{"arch": "tc_resnet", "model": "sound classifier", "dataset": "synthesized solo parts of chorales (CocoChorales)", "train_examples": 39062, "gain_aug_db": 10, "noise_aug": 0.01, "time_shift_ms": 50, "n_mels": 80, "hop_length": 160, "input": "log_mel", "spec_augment": true, "win_length": 400, "targets": ["instrument"], "num_classes": 13, "norm": "batchnorm", "hidden_act": "silu", "depths": [5, 5, 5], "kernel_size": 9, "stem": "single", "widths": [128, 160, 192], "loss": "cross_entropy", "init": "torch_default", "residual_init": "none", "optimizer": "adamw", "learning_rate": 0.0045, "beta1": 0.9, "beta2": 0.99, "eps": 1e-08, "magnitude_pruning": 0.3, "max_steps": 6200, "batch_size": 384, "epochs": 60.9, "lr_schedule": "step", "warmup_steps": 310, "weight_decay": 0.1}
Rows from block 10 of a small sound classifier, named by matrix and row number. Rows with one number belong to one channel. Each number is 128 + 32 x the weight over its row's rms, rounded and kept within 0 to 255. All counts start at 0. Numbers have three digits each.
After each channel's rows are labels from the 100 clips, of 14848, where the channel reaches its highest value: "loudest" is the band of the loudest frequency at the time of the peak. Only what is clearly more common there than usual is listed. The data: synthesized solo parts of chorales (CocoChorales). In brackets: how many of the 100.
# convs0: first width-9 conv, stride 2 (model.blocks.10.convs.0.weight, 192x160x9, each kernel summed), inputs 80-159
# convs1: second width-9 conv (model.blocks.10.convs.1.weight, 192x192x9, transposed, each kernel summed), outputs 96-191

convs0.57:076139086034132168172043164186120186127109117118146110142139155058125077142102103101193134157036111148111133104145147129112125110201135188131111128181086137160130128110110111126153121128130103164163128116130144146117157114118148123135150099
convs1.57:126141148117104103128128191026112129128147137138104130090148156128099154108100138125126154126138178155147108130066186152126130128139152133170162079063105086123157101133125124105117035145137209164066133134143105144106145124142119188171166111108177139121143124120136161141171129158150136141
loudest: 500 to 1000 Hz (82)

convs0.153:148115075132136137147092165050131128181123150141129130169159108165108122151078087065134147197126094122173132089049159178129124130099100151105143156136099152113139072092054096142136158128125127154185132128187141083115084096193174124091128128
convs1.153:132058087073065144089103155105098054124131170168065143112135139134154132080107066146124035177129090117148102128115095098122136107106121157039086134129132108125075073098129148106118131124105109120096138109182114133124134104124157124122106122120116163152133100163098112141140188119136138146
loudest: 250 to 500 Hz (82)

convs0.146:127106138159000155114178073137079117154125124069126155135129152144127134164162123160160053110136124138114085128131000117156121126115122123117126070171090099107097091128139139132097159108080084144093169127131114131120195123156012117094115113
convs1.146:145152136039149132155139079151138085162108107126080131146059084105112062103127126139123118127100133086184078186134136121022147122104168080173184138147152159130171102106079083117059121098126130141123130126125130113052161128026137162132156157109046054118114132102126094106146127129156151094
loudest: 500 to 1000 Hz (84)

convs0.108:124137173151162139141068220093096086106045159243129091113131160133119131162120120121139123129122113120168139104133097132070134154112075113116111112103139161125123104130138090111238143094092100144152108121138186130172115122116135075118119154
convs1.108:134116155084148135116187138111129141124146118090119170108133094146110104149158149130127172179153102085127147068117117094110109184077076168132138161115107114170112167135121153111167085158160066030112126167155136122117135103131110134117095082157098086064134156199162118136127126136107122100
loudest: 250 to 500 Hz (67)

convs0.135:183142231145093166131139076165108141136155156194124110157135090113166089086129108090230141122114165140130116110134129083092113101173113127150102117179118137112080137103128130094116150127122096127107128107119087134238219125120159098115127121
convs1.135:172197157033129130169121127125131122134127147131141137123136150148064103137161187173157125131141149126184144159114172155150140125162150127165175125144124119129179153169128124111166102052130167138121255122138145127167150130156135177127169105145144136117152144149170036131159125128181137172
loudest: 250 to 500 Hz (76)

convs0.150:123109090136123146117136169101105128167092107121134153125128149148038136159146036128171139127150129132056136135128116119128121136087128145145138095120115145139151039148123111124162115122068138117081134126092158136097138123168117104097147128
convs1.150:123110128108132169145180148222132129145116125136090144175121126144130093137133102124127107140136110025131124139073108096124137152127104131123125187131146135132132087091134086144093148074113080093118114161149132128121120054108180129184127149158101128127102130110118104137081173119117135119
loudest: 250 to 500 Hz (88)

convs0.140:069138099070099151176056158130162134135041120092135099129119213151135075167126105188196094150127138151118127093121147120129134125159099161122136104138059154120152090078119166153107141111085108170145153114122190140096190108138143132099128132
convs1.140:136126101132168128136159130133142134158098098126053149079127116160097158088074075105147232161086215082149071127081212134138124146136128147125161131122074136143128091127107140075091107102160153156100117194127097105132205114094132148131172128134132120099165102142136131125176134163102129103
loudest: 1000 to 2000 Hz (58)

convs0.97:128148110125112088079126102069163163138134122085178120115126117184084144105129088133158188162071108089145104128121096180050156086127113132047124169122165111149056153143143158129041123071158161097084127121146110090100158123166125146119055128
convs1.97:104070053173120069148109073104109113106135104255091164125115113131072152072109124143128114088100113127130101125151122171111136135179128149116121136141231125149149145132079146069146101096130137183130129115140167108134077165122122104085128043097120096136144123152130052066076076083143158124
loudest: 1000 to 2000 Hz (79)

convs0.5:137105137114086112092160143095072156118160064241065119117130113124121103126136056106213130095131108120074127062140128136100096124094115128149179080106127104150120134120058052127175115086140096079119121057120123136166155084088125099123140131
convs1.5:168149164100160177131125154179162176193153127051166113145124185128122133204136170184160153173155110150160160137086125100170114144184091156118198174163130137109169150171136125127126134111208133074184115172135150150164174106215120161155133132160168146105193160118141121141131130150135129158
loudest: 250 to 500 Hz (73)

convs0.176:177129143112124123122118134127128080142130159152137101131123152153141092111065171097146140129160128086144130136128195137123124130118118136124128137125108150115123115078125121118074128119150126103131126067128131000177112134131221120105124128
convs1.176:137108115101071115082048124125111062060126141105115102011109138125137135117145141134120096111083109128120119090106100101167117113149083130098101102127096122102083127143118118032123131172130097123109147095119133090154128107172177125077139055126159166109129147136150129126138132146122087175
loudest: 250 to 500 Hz (73)

convs0.170:102108121152160101073072167132075174115144131103142056147098109113127104079084111034178145067128119132127184159142099129129162129143174118150147139133128135143128124128130125186200125140207168055132128155180134113121168128034120124168150186
convs1.170:121100188105101131131128176142092157128164135150129124186132122128128131163156118094127097082212113128133096096101175128098123080135107129126110109105126064110124115142246122154156158096101162122106133113125197157116108128108097133156148146139139132132106105086094107124092104125079139153
loudest: 2000 to 4000 Hz (43)

convs0.162:114120137129156130123095198079070125128059119255128109126095203197121160150119098181181124134132093144154123112116125139069126148127081099085152106053135141142104101076125096150204156096091097121134135101112185128130115117079151085089119148
convs1.162:120130115085162136090165123136146134130127131096116168089154103150093123150129160128143165163140087054134143113072121055108065185120069147128128148187099131159107156159128154066148074139173078117127103175141133113142151114166134118114132083157120088118148149181189085160126107157082116152
loudest: 250 to 500 Hz (71)

convs0.121:146120119123126092169163126123181129126167113009129149088135151194114137127165080167125133137095112123117104138115128129092105092049172117106133147110102128140081121140137117027113117110117121139108056080105138139104122097163146121131127131
convs1.121:082083070135076079137139108141106134136105111133158073106128125109116141117100124134133169158105107142119111161182039132109128117143072145097129144143141198077114078078067109124053104114120091057206131153137091109127105105126137089098099055097128160168128122132116106134146076134082124095
loudest: 1000 to 2000 Hz (42)

convs0.171:063155113136141134153090212118144115131018153098148126113138135116092109147126074151134131121096127168079130125115138082131128075151105118143077131091132193140039113119129115090169123126128134182132100131098187159084058134153123130132156140
convs1.171:162121160129177137134171152080144108149136116086109160088126110158133134117134130074126178148143198100071094132125129143106110159066144126064084129128083117152064127101123129146109121172127154122115078167124081162080167158122169163139142139118093128138133132135123210109131102162133160087
loudest: 1000 to 2000 Hz (32)

convs0.163:122145172167123089130129053093131134195176151124135155150099126125132173128164170179077124153149129111129098135128000145152170128150117094121123138121168023128099134127145132152102159128108133136157179128116059124133125142128034109136095142
convs1.163:115142140128126122098145101125112077099118100171042132139126008125127038097107121113132077094151115102159087123122103125026105125092166124147084123148140134111143128139128117077128119089116139151117132131115131129100143122010122129125134128086070019131119101150124083093099129148128182107
loudest: 500 to 1000 Hz (66)

convs0.172:154148124126130128129132133119169100133125136162140095127116142197099079130094135147126181164128110051156077144100174130124093114109115126096139144097126144104083127128122116126095113123128148132128129067126128000148088128171170120128123161
convs1.172:128110095126072125112085128109112054053117159128130100013084148130146155118136151104128105126089104152142108097130123124148091106161108122118095114097069136096070104146121099064120110161116136154100164108130099056140137123138157130087102080131135164147123144159138132119092138148131092156
loudest: 1000 to 2000 Hz (33)

convs0.14:119137132141035095091114072039072128131118136151172128166122131137104140126128146117159121127100121143139126130106000153152179095130122120139110130140161080147121128136137175145065138131128147088127131140127110148135183104152052136131158129
convs1.14:127133134073129131135139106140114091145128119235060142148133069154126029124132111124122093095094112072129119127124131152054153136092132104123124119142181101133136159132114126151132174106140139156107139136187161129066168152049117134163169139083051045098139130136139144097109155134146157090
loudest: 1000 to 2000 Hz (48)

convs0.11:062125122065097154141088149159073123132095111170112098130128143112119064158102104128235131109125099131044128088135140091124086128155111111132166080123034129136068113105078133141121095071096147146130165095129180123148177123126137092128120125
convs1.11:188166124135205175142145161132140128148114124123130143123102145153123175116107127174211211120125218128171122111117188134099143141129165123144187130117113137145179073153131145096123061120152166149122137137086146130150176129150143178144202133153177114102169145110144113130151138125185134156
loudest: 500 to 1000 Hz (75)

convs0.122:153127117130021147055194095149110119135133153089127121132102114145137135128121113130170126099132128103130126128135012153132148126125114117125118131182137113171067129128142123143138128029130134121085178137128077070090172154145063138064046165
convs1.122:148174131072147133139097071112112080082135135177101141127056058106136077084141125125121107056151116134178101141128144118105130122101237121184173132135187146128194175114105105072164075096096128182119123116088142116122137094111122129071159132101114046113112143112144067079114071126159147124
loudest: 500 to 1000 Hz (79)

convs0.74:132108165141193138111101255125105139121024220223125126129126165126121122130123134129165125124127132143145151122126125123114154126133121148133139120110131249126121113134132138110227139107129129140142127137126213125171095114138123102145140129
convs1.74:150123170140162136128194141139159130126133111100088161109107046184124114145166147134103170158143147119127104140144155135029126148029123152162150135148123155147113147079129114080136089166130106134133106176124108137048174126130145131130140084086000107124122167156150111127142142161118129043
loudest: 250 to 500 Hz (76)

convs0.110:125156152135171097084123123115127133130017120255152098124129070099155131146149168077230100136106099129107108094121124136133138127131101124143138134118169126175103136082114111112154144096111101126088146112142107127229137099104135255122127121
convs1.110:165185157061146162167138161155164136145148150120130141167164169156101146165171189135157118134102110082147161166052142142168156154154131166182170091181141057159137150103126176135147137128094157132097097131161117121174199176141096157151140164144141157095103197178173072168154154134188112142
loudest: 250 to 500 Hz (83)

convs0.139:101156127130132116166093159074154155139086110141128122136075133153141116132124093148193126159147109151138136125127151053129120162162076128128167121102108126123130131085090155192185119164100132077159143088115159145139142096050141130137165128
convs1.139:066075111103118143115166185165133125152122134079108159134122134188078134141081122099098147132124122046106129083111136102160090144136075113123114131138028134139097091107130151121051124124132137194122108146089111121110077097117117103175126112122095140116095085144130121154115202119055117111
loudest: 1000 to 2000 Hz (33)

convs0.185:119105112148104103101139119051123114118158080157123084104112064181112082154140061072193175129118101115113127117124133109101167116123090109139136159124132109114100127121099216141115098117216178124121135111069190140126132074135131135111139093
convs1.185:126126142121131151186125153138133190190176108142155149171120162136126201128128144173133098116145135065119156126169120160146176132169113143120098228136124099135145150128123102162130144120119090137169146121117176127127076187133140120157139094148158159104094117093108132126125102097117129103
loudest: 1000 to 2000 Hz (44)

convs0.144:126184094152106112130138133123194112128126127110151108120127128066061051129126133107120153139089161163128137129068150105160098079027128105170090120135078126161128082117132127076141083135121137091131117086022130169147128088173135115151175149
convs1.144:133130140140110135117128144132106115165138126123129102130080141131206136118142106110121127114125103119135106085088131122137137115135062122105118147088128104126097112110128099192114206138111131013113145142121125245115133095116168149137132158132125156126116139089083233104121132145127205116
loudest: 250 to 500 Hz (76)

convs0.113:127128116128146140142177101181179117129126115024125144010126114170085130154175065152170151126110126084083069157131118114124134121105164124099091142161104108142017123163160135050067065112088118159059137134107126095072164139180107127145056095
convs1.113:162130060147150133178119082133139095092071086146104108124072080112117122081122110174143172150098183136129089172193121140038135070132205142137133133116159173106147089066089107105106115112082123158136126131115098124096120128049217128060110101055091107133093137117097059104162047124123155081
loudest: 1000 to 2000 Hz (54)

convs0.66:128073097115156130150119135131112107128144131135119158158163170099161166012122135106136096129130117159093195128103142128079179112128128152122128135128157124156195158066116132146134177069185121135188042118120129145135124042049170124074128095
convs1.66:132054120093079018116111094090146126138124128113127112102209119072088124111091064107116118136125084130098163110117078133118144125105105159026113116182121121109151136129064143089071095138121099056150129128147128125119128138142149136069095000090144130119127128139113089133152122148147132109
loudest: 1000 to 2000 Hz (43)

convs0.43:135128113113127132088090143148077127167129091165138094144051122140130118075079120103214177116135096108162131130132134128054126135128074114121158133122109121145071142096116124172152119091136161074118128114185128078130153170103138123124119186
convs1.43:136127127124099127103128134117085103108137142165120190105075150140119160110164155152185110051164095173163084033127156106120124129128126151122124123113133100167139116160140136061213137120115136178081114129067183088150146106159075128091159121162138139170129168129141110129107098122130100200
loudest: 1000 to 2000 Hz (53)

convs0.45:087167085102133096100075134126129147132069092094130090095133078160058128130133083119216172135131128133119122130128165136127158128182091122125125148122155132131092144136128184144095071125144193134110134134133170127091148136150131130134118090
convs1.45:158120115137143137153130147095136116132141061177128179127100149168124179088107140148164126090118165125122118088137144189120142145129149073115080132123139074147123134125129141108136085114124126229116140112097155118119111175121149113137191127126125112124122123121133121075106129063141142126
loudest: 1000 to 2000 Hz (74)

convs0.18:129151211192192103044133156128136116147118208240125071103036151129133125087137196147139169086155131169193115158125150128122126129107110129125118115130142161125071125120173132136160108124121130079087129114118130129234120151169136125137131189
convs1.18:099138162130073115106126088135109079120131126120083133125000115127136099102185211131123098073119097125157093099128126094077111123116116115141130098119142130130104118145089074096172109154100076139072156125072129127120135106135150122120123127107086104092117150160128092100102067157095140168
loudest: 250 to 500 Hz (81)

convs0.114:125133126148130048140159164122137111107137140085130113100125139126115093132145114147115126128107133157104155133125146086134085091108130115153101109092107145162115113115137156101135062121132125126130084007047175175101098088127137082124177136
convs1.114:144111130160134120097132115134110151186155094085192101146119137136135157125117121092140157139127113129100133107119110113116146143106059134032106155122130113119060184103123115188107144175135085001157094179132129178100121126108183131124160120128139126088130144070131162122150058158100178091
loudest: 250 to 500 Hz (70)

convs0.149:109130139132036163081137071146089094133127145119128128119128123126112120151131120121161126128155131112129076151127000129159154125128084126127090087159118060117081130153146154158070123113068118135073168145137115098124171142159000122122093066
convs1.149:161147123060174175160128086132129060137132109140102155170065052121126045122123097170147098107114133122176057135132126130055145122065212070158146137104148112156173102093107121121081128099120121161106139124130142112075142125030154161121165148114055061089120135087125098092133128121164137087
loudest: 500 to 1000 Hz (83)

convs0.39:121131117079131162131130137173148123124084108105112091120132145130121086194141109129181087120099134128122128128128172081162128122181131148141102048174088118142159026126130149126050110106118114175119144158057181127122168133167144117129113053
convs1.39:126166108116189123172111096102166144110133078112106143067107112126136128069105118090112186150116211112123127166076153143143139147186205096156128124122064131117132134093135103067062051089124127142122116124131067136144156127115195144098179108096178140109116097097183113130204095134131176103
loudest: 500 to 1000 Hz (80)

convs0.134:138142143130080102089133126113143095143130198177131019129072123076107014132106188121127161094131168165138130128128161127154056127057091126157121099112099124149123130068131134117110065123094161090114131047128130152226128145132153114130150128
convs1.134:137128139125124138091115136153118074129125094107120106129046158131192146128146167152147121079124109110128130062074127103139125109111059068095121110098100083127100122154129087125128170195113091059078180091078122159106136112154158111127167142167137140045134146091132194091128128143119159180
loudest: 250 to 500 Hz (66)

convs0.55:129131137125041155107155091158089141128129134068119129129121136096149126130125134142144111133124123120127095129134000128128127119129117137116111086182107101105099137130131112135144129108070092143125156145158075126109184135131000118104111150
convs1.55:131166149075115136128120099124123065105143127125073149130079048110125030095138127124114114107119132137181042161130176114059130101071189132210224105130155124132247100110113130090115132090105169158078135139124108120097144115039124168133149171091048043106103130126123103120152126145151131102
loudest: 500 to 1000 Hz (67)

convs0.81:102136134132152074126043141034182134133115108080138138123096135128103168140130103174101147189128127125147112136102127153126177128179075130081090185072186131108116162138148164158108156116181175148162175127142134113115092113123132103143099139
convs1.81:080082135148115083110164091058109115092157102158104150124128098131128128077138113119129080090150111101132106085145116163132097135129128137130080140137130121127136129104094135071128077092125131196095147132098140121126101184094128119125123086061112113145110119152094110103100140108162140103
loudest: 1000 to 2000 Hz (35); 2000 to 4000 Hz (25)

convs0.160:180153114131126130128125128116158103172140146152152116128129125189116110141063129111131180159154134117180086138102169175158071133070103131129136128131081132146122123104128115120098128132090115107128130105160124020136082135200174127120125146
convs1.160:124120086117022133104068129131084038029116140140092127083087157129165146084135154152115064128099044139144098134109118095149114087145114134115127120093124126116087095135123119072154128133121092149112162123116118101153132069141174114102121128122134174151125126163136130128115144134120127175
loudest: 250 to 500 Hz (72)

convs0.91:128117234113062125144089117047102098143114110255120095120127087139137105119139101097255115134131123141150140109129116124099127136166104100183174123103126111156128133124072129122125128112101098106124115119122120123255119112107128122130148141
convs1.91:132172134062125128160127136128122158134163149126138154124164161140038140147173185162154132125148123055156153136097174162144145172172120131142144145140098090169118154201136171124170110045134138136123200150162157125190151141154116154133133127163162143095150126150181049151150109107129119181
loudest: 250 to 500 Hz (74)

convs0.182:148130130136155162092124177171104137131133134137100066133105183096140048089093132131151202154130100131132143128137139131093082129065089135092134125143063170151125137071120013110191056132095150083126127071143120131149143183124144130136128175
convs1.182:153155134167119145056152145133084085108131126115098173095058121152161127111132177179184127126161122198167101069105134051103113128094125154122123121063137106147132107169161114128164119141137131128074165163088115086134114065139129145110135103140135128098155173127128130119145108157160111232
loudest: 500 to 1000 Hz (97)

convs0.101:169128143128155102063130138149104092144127195231135064132056138155134095087087181132186157084156137123153127139138166126092112131128131113129138127128127143125067126087132127136113088113133119059093112123136108023168124156128158119123123156
convs1.101:126115127113086099107096109151110089089118126122125117087044134128128128128154193119129097078110108117129120100115126096137122133131121104132126093113128118128105130156126065021161123163098086148079133092083129053147138087166147094056153102145135140119111160146177113104123086141077101190
loudest: 250 to 500 Hz (71)

convs0.89:128126123130122156130128088156077132130122136074087131127138126097129128136151100127139112128076108129123083146147035127153149095166129146126036087200128072100090112143127166123085150147072072139125136173098126128096171128166032122125128057
convs1.89:163200128131117127146154139094130101111130102129049167108119083172106062110116123113084108131115129130106077192116126142077138123100248094174143107114130106124172115101124099127091135068118152165097107158171091126087137131047192161153176135059086051103081120109134111123170152104134149102
loudest: 500 to 1000 Hz (84)

convs0.87:119104095087125146151098124150111132152146138142125126154102183086169095076059154117151141156151128114130194133142155109077118131141104131125129130131061127133174150034124059145130128070160106078175140062138091125161155140064161130101114167
convs1.87:140130129128117103025066126065073120078128144060128101032129128110147134105138133124149127106122128158160117003062128030125096127135119140128139110099098094135154103166137137115112130160118122141074148135116132102141155078147138132071130113118194128092143145126127133157152092166138126150
loudest: 500 to 1000 Hz (54)

convs0.173:156140137156089150099190085166117128139169124048127140104128143133127140125166143151127125140125128118114107132135000126130102092074142137101125049181071082102075130161152108064147128130076082122082141127134076130117169150153000124111121142
convs1.173:133140149090105135137135064145125077130116129127085151154057054119125011111112124158104114125115129139187056183144123113027120086072167113174189119121200152124177057095072095128076140089111133139123148125120097133078109118053127168136130170075010082132103138112082110106146110154158132099
loudest: 500 to 1000 Hz (67)

convs0.125:164127125127103117094146074139078146170146140063142138135128135156144166117127125137127160143062120078131080128126000157031161084128135133081114143155159080163110142136133147124121143052109137107126129128132064088077174130161080128116056141
convs1.125:110128093131090075128116045117115081056129122223075167099127018139071046100117110125113094103123102152128107140127127126101122123125179152148132126144216127140186132124093132056122111114117144170112118132152128101139103128085107124084129071098085064146111123155122064097108114083135134114
loudest: 1000 to 2000 Hz (59)

convs0.115:144128165134150081040122146107033167126092129201126072128064100120108108134107114113233134049177111132113148132184158129126131176132125127128185115126135101138129111127121177144162060142140142066088128145133153129178166122087159126126145125
convs1.115:120112137059132144156135175191138128129126098136114144185099124148045114185140157137113134135117128067103131131070149122166145138126076080127152119156118130133097136126176112128126129123120096120120106095070164108114118095122126109192183121139124128068100128118150057120107145119086100138
loudest: 250 to 500 Hz (72)

convs0.127:132129081128096178128177139217133102140121131062128055124142127044128057133118125100140143160127145128097132130134160125134103120106113135130097077185052151154172128125149108036139057120086126149130138127092122127132138172150134145132129127
convs1.127:194172119160128155115120117108102095110120132079143096098043128099216127112114118151130134113135156161135109121105128123117132082128161121138143127045123128089129126110121054129111124143103143115080133131091101145106138068138185160096163130100184105111122155054103160083147082136189174134
loudest: 500 to 1000 Hz (87)

convs0.50:167123126130147088027151149124040073130086156130128118130040140175130132106092107132226128060191137128136128121147130149096121140113131121114156145131154128150091101092134137162148115056171109093077128098128133095135167146118139119039078141
convs1.50:126123145048148112125119052180127132120134141133126160149093099131056104114143142131127118091136082116146138126096103083138160137130128136144135113141151151140128177137114076067214079145118053131136120089084164101138128107151133057079163128127133105110124162138171034119147058137098126158
loudest: 500 to 1000 Hz (60)

convs0.105:136129079099114137130131138178088122109174115147111092129139150152137079096109161112158153141122084095086149137151178097020107087139106148104146129121119127163104126083097119093100111079204157118141068020124140099149086128108177127115117132
convs1.105:154114081128117088090052125097105121101130140042159075096127152093110188110131134145151127109113119178115130089115096094137133145146093144049066142128120087088107127149137121097120073193127120070142115091141135103144121129175105081068131055147197163109126140113136140127133095137126071172
loudest: 500 to 1000 Hz (74)

convs0.147:143107101119157056088064166077105137129127111186138126139119141154128158091083077097202130131124099125171162137128129141089172116146082131080127145126144124119134128090132152165141151103216142099127098129128152130126155097092146119066127118
convs1.147:069104128083136085105157097106134164136145126169100170143140123154057131115105125126104099096156109058087161098088129125161128167134102137133100147181141080145129196138104142101166124121148119159126126119147170094139076155150060041130201075127154109114130080131151056125117127111053128135
loudest: 2000 to 4000 Hz (39)

convs0.69:143128204170241140105125201135111084128088194203122120138075161132141152074085133109133134128136138127187134142115127127094121124132127099128097165133119189131088105088155117151178144119158126090124125089117163040175131163125131108126129154
convs1.69:114131138131094095076134104128136086099132166119107135072089102147125102092142151108094112127159106118101107103113103086119107140120139153152082112129097100123068146131089098039189094141130077162107152138103156094166128129137137090071114124087121122139122133181157039124131111139086112163
loudest: 250 to 500 Hz (75)

convs0.34:128160134145066163083169121162128127130141137112123097118125132079122105133130133134138113135130129138127121128128000130154110118100079130127088072184106096131114144136130112125151111128097117129086157142156091134136155142141000127098128128
convs1.34:158167148048126155126142097125122065175134129128100130163062081117140050104124118183125098104128135127173063147129121112094114109058177083162177128102182106147191128100079123117122133095129127131106154132111117149052140092087132197145176189102080058092125141094116128099137126136199164101
loudest: 500 to 1000 Hz (64)

convs0.68:133119106166180102154146212116130132129108161117130129124159186106127106117131117102098123134112129160138188136124161118123110069116117142141062132123131156168135107107147090093231140108156106095185086077107163177125101065113163109128167161
convs1.68:138097146170117102101160126105097133136167125098120148126128086162148117102115098105107130147165102141085146097126086135102141139097115170032101134125127089131103195086120111142109138137134089000123113208160128172122110110117184159126143074106137125093121136096101120141184093148113178098
loudest: 500 to 1000 Hz (57)

convs0.4:192104088129177051102126139099118130137146119139156125134158159201116155077116085115157136134084096097144127138111137161034154029124131136072138135124159125139123132122140121127125150056197158089112039127131123109111163091158157116056100126
convs1.4:077062096121067038113106083120121146111137124173110149109117138117102144116106094127088082120108068096104148125122071138127137132188103186102112151180195121127125165132090127074150121125119069126137128110170166094160092152169116061056121014124155122129134127144138031111125084128100120135
loudest: 2000 to 4000 Hz (45); 1000 to 2000 Hz (39)