Weights of a small sound classifier.
Training: adamw at rate 0.0045, held-out accuracy 100%.
Data: 39062 training examples, 60.9 epochs.
Rows from block 11, named by matrix and row number. Rows with one number belong to one channel. Each number is 128 + 24 x the weight over its row's rms, rounded and kept within 0 to 255. All counts start at 0. Numbers have three digits each. After the name is the row's rms in percent of the matrix's.
# convs0: first width-9 conv (model.blocks.11.convs.0.weight, 192x192x9), inputs 168-179, a 9 kernel for each
# convs1: second width-9 conv (model.blocks.11.convs.1.weight, 192x192x9, transposed), outputs 168-179, a 9 kernel for each
convs0.22 095:138136132131130134138144152177175174174174173172169167174169163157149144137132127131132132134134134135136138149149150152156158162166171123121128121122128128128131131127124122121122118117115128128141141128128128138138120128110107101099099104113188180174170165162159154149128128128128128128128128128128128128128128141146151160
convs0.23 101:115114128128117124131140151168165162161163164164164164192184177170164161158154151140141144145145146148150155124124125129133137141144147128128128128128128128140128125121120121125131136143149128128128128128128128139128123113106101100101128118128193179168158153146142139134128128128128128145144128128128128128128128155154154157
convs0.24 103:132130132135139145151159170148145146148150152154154151172163158155150149149150151127130136139140139139139144131132136140147150152154155128128128134128128128128150136134134136137137135135137128128128128128128142139128128128128128115128128132149182172164159154151149147148158153150146128128146128154080077074072070074079084090
convs0.25 099:128128128114128128131141153148144143146150156162169178146136127117106094128078075128128128128116128128132136128128101128128128128128135035038043046048054058059057126122122124128128128128157099101105107114117123124122128128128106103100095086084141134126117109102093087083128143128137134132125116111108112128128128128152163179
convs0.26 105:122119128128114118124132140158156155156158159159157156174168163159153150148144142143143139137136137138142147129128130131134137141144149108107108109112128121128128128128128128103110128128124128128128137136128128128131128128126123119118119128128183174167160154150145139136128128128128128128128144128144128128128144147151156162
convs0.27 088:103104107109111115121122121128128128128128128128130128128111111112113113128128128071078083090094097098096093099100100100101103106108108102106111128121128128128128094100108115120126134141147133128141128153128128128128128128128158152128141135128128128128128115118122128131128128128128128128128115128139137128128128128107128128
convs0.28 104:128128128128128138147157166147142140140141144148154162165156146138133133134137138127131128147153158162165164123123127132137144151156160149142139139140145150155161158149141140142148158170186144145145128145145143141137128128101097096101108119136169159151146140139139141141128142128128131131131132133128121128128128128145149154
convs0.29 096:159162165163162162164164165158154152151151153160161163156154150146144142141138136132138147151154154154153156157161166168169169170169170117117118119120122123128128143145144142128128133128128134128128128128128128128128102102103102100101106106128172168164159155152150147144149128128128128128128128128169164160155155156160165173
convs0.30 086:128128128128128128128144150118124132138140135123107092166166128128128128123118110141133132133131133137142144128128128128128128128147150128128128121120120122126128127126128116113111111113128139128128128128128128138138177172165155128133125120119173175175172166157148128128146147144128128116104096091128128128128128116128128113
convs0.31 102:149147147145143146150158168147143141141143146150154159172163158150145141140142141135139142146145144144145144149147149150149151154155159128128128122120122125128128149144142141140141146150155128128128128128128128128128103095093092093098128128136178169161155150149148149148128146128128128128128140128128132128128128141147152158
convs0.32 102:129123128122125133141150160154146142142145152159167179138130122117128128128128128128126127128137145151159163128128117128128128128142128109112116124132143150155128128128128133128128149161172127131137141128128128128128092088088090092094093093095132125121117113114128115128118116114117119119117114109128128116128128139151164180
convs0.33 102:140137136135135138145153163141138137140142144145146144178169162154151147148148150130133137138139139138139142138137138141144145147150152128128128128128128128128145146139136134135137141147154144128146128128128128128128128112106105128108128128147185173164157151146146146146128128146143141140142128128089093097102107114119123126
convs0.34 103:128128142144149155163172181128131128137128146150150149180176173172169167166166168149156162166172178183190198124124126130133137139141145110108108110114128128135143142140140141137136135138145128128139142144145144128128128128121117128128115120129199189181128128128148140135128173128165128128128128128119117114108128128128092093
convs1.22 096:172162151139143146144141139160164159153152151150152147107109114113114117120122123153159162162174184188186178135127120111113113111110111128121128128128128128110128189171157145128128150150152126128119128128128090077060104098104115124130136137128128141145128147128128128136159128151144128128128139136128128128128128128128128109
convs1.23 103:128136140142146148144140132152157155154154158159159157095086080077079080081081076130128133136145157166173174126125124121122118113104097124128125122119119128128128154151144139128142144128128101104100092089084076066054107097094098104112116116114142128128128126121116108097165152140132128128130134135129128128128128120128128118
convs1.24 098:178178175166164157147140128149148142136136136135136133104100099098100103104102091128140141142155166174174164117113111108113114107103096128128128128128128098098128170155145139140128128128128136136128119115105095080062120112110110116121122113095142140128135128131126120107154128140136133133132129123139139128128133128138140139
convs1.25 068:128128128128088092098102113128128128102105128128082070128128128128113128128128128240231128159164128128128128162143125103108109118136149080092106101097101100101103159139118094099104107107109123121110083083087089092090128128128127130128128123118081102128128128128128140136118134128142128128128133123171174175128128149138118083
convs1.26 103:128135128128130133135133131150155152151151150151152148092092091093093097096095092154158159160170179187189184128128128120120117113109106128122123121118118128128128182169161155154156157158157109109104090088084077067053097086087094105114124129130128138128128133128124119108162152143139138128145149150128113128116114115115113109
convs1.27 081:201128157128128128128106128156157128127117128100112100102128128128128166161156164245237211160170154146144146183128128105108128128128128114120135129115116115116115194175128128128116128128128147146136109108109112112111128128128128128128128128128128082128128138128128128128128128128152128128154128128088106128149128128128128182
convs1.28 100:135140140138139137135128128135128128134133128128126128125125128125126130128128122128115119121128135138137132114113112111113111105096088101103102099094090086083081128149145128128128128128128128142133123118111102089076128119110108115124124111095135128128136138134129121106140136129123117116128128115156154151146139133128128128
convs1.29 094:165161154148154153147139133166171161153151149145144137120129136138138146148147146156163166165176179180180173128128128128128128109111109128128118128104100128088083201179163156158160162163160115117108090085077066049035128128102105111115119116110137143147128128128128128128159128142131120119117117114098106111128128128128128102
convs1.30 077:128128128128120128121123132128188174158128128152153140085101118128128128128128149200203187155171128128128128185165128112128128114128158087096115112128128117123128226201174146149151149147143128128128112128128128101098061054059080110121128128128128128128128128128140128155126128156164152162166164158128128116113097128122128120
convs1.31 105:128133138140145146145140134153152151147146143142142138124122122123123125129127119128130133136141146149147143095094096097104106107102097106128128106102128128093090154150145141143144128128148128128128112112107102092079128122115111113116116106093158128128128152128144139130153147140130124122119119116141140128128128128121128128
convs1.32 074:175128150123128124125127132114117114111112108101098089071077086085128128128088084128128187164167162155158159128139126111112113128130139088095103096092094095100105147128128105107109112114116131130123106103103102100098128092105121128128120114108102113122122127118107102090139145142128128129128130128158159159156128135120100070
convs1.33 105:145147149147149149146141138158157152147145142141141140114111110108109112115115107135141143145151157159155149102099094093100102101100094109111128128102098097094093164128148143144128148149128128124118109108102095084069128114107102107112109099082156128128128128128128134124128154146128131128125122119151149145128128139138136134
convs1.34 109:163166165162161156148136128168173169167166165165162154110100091087090094096091073128128128152160171183195198128144128128129123113104095131128125122118117128128128155148140134128126127127127128140136125128103091081074128128128128128128128128128128107105104107106100089062128128128128110116121126125114116117118119122128127128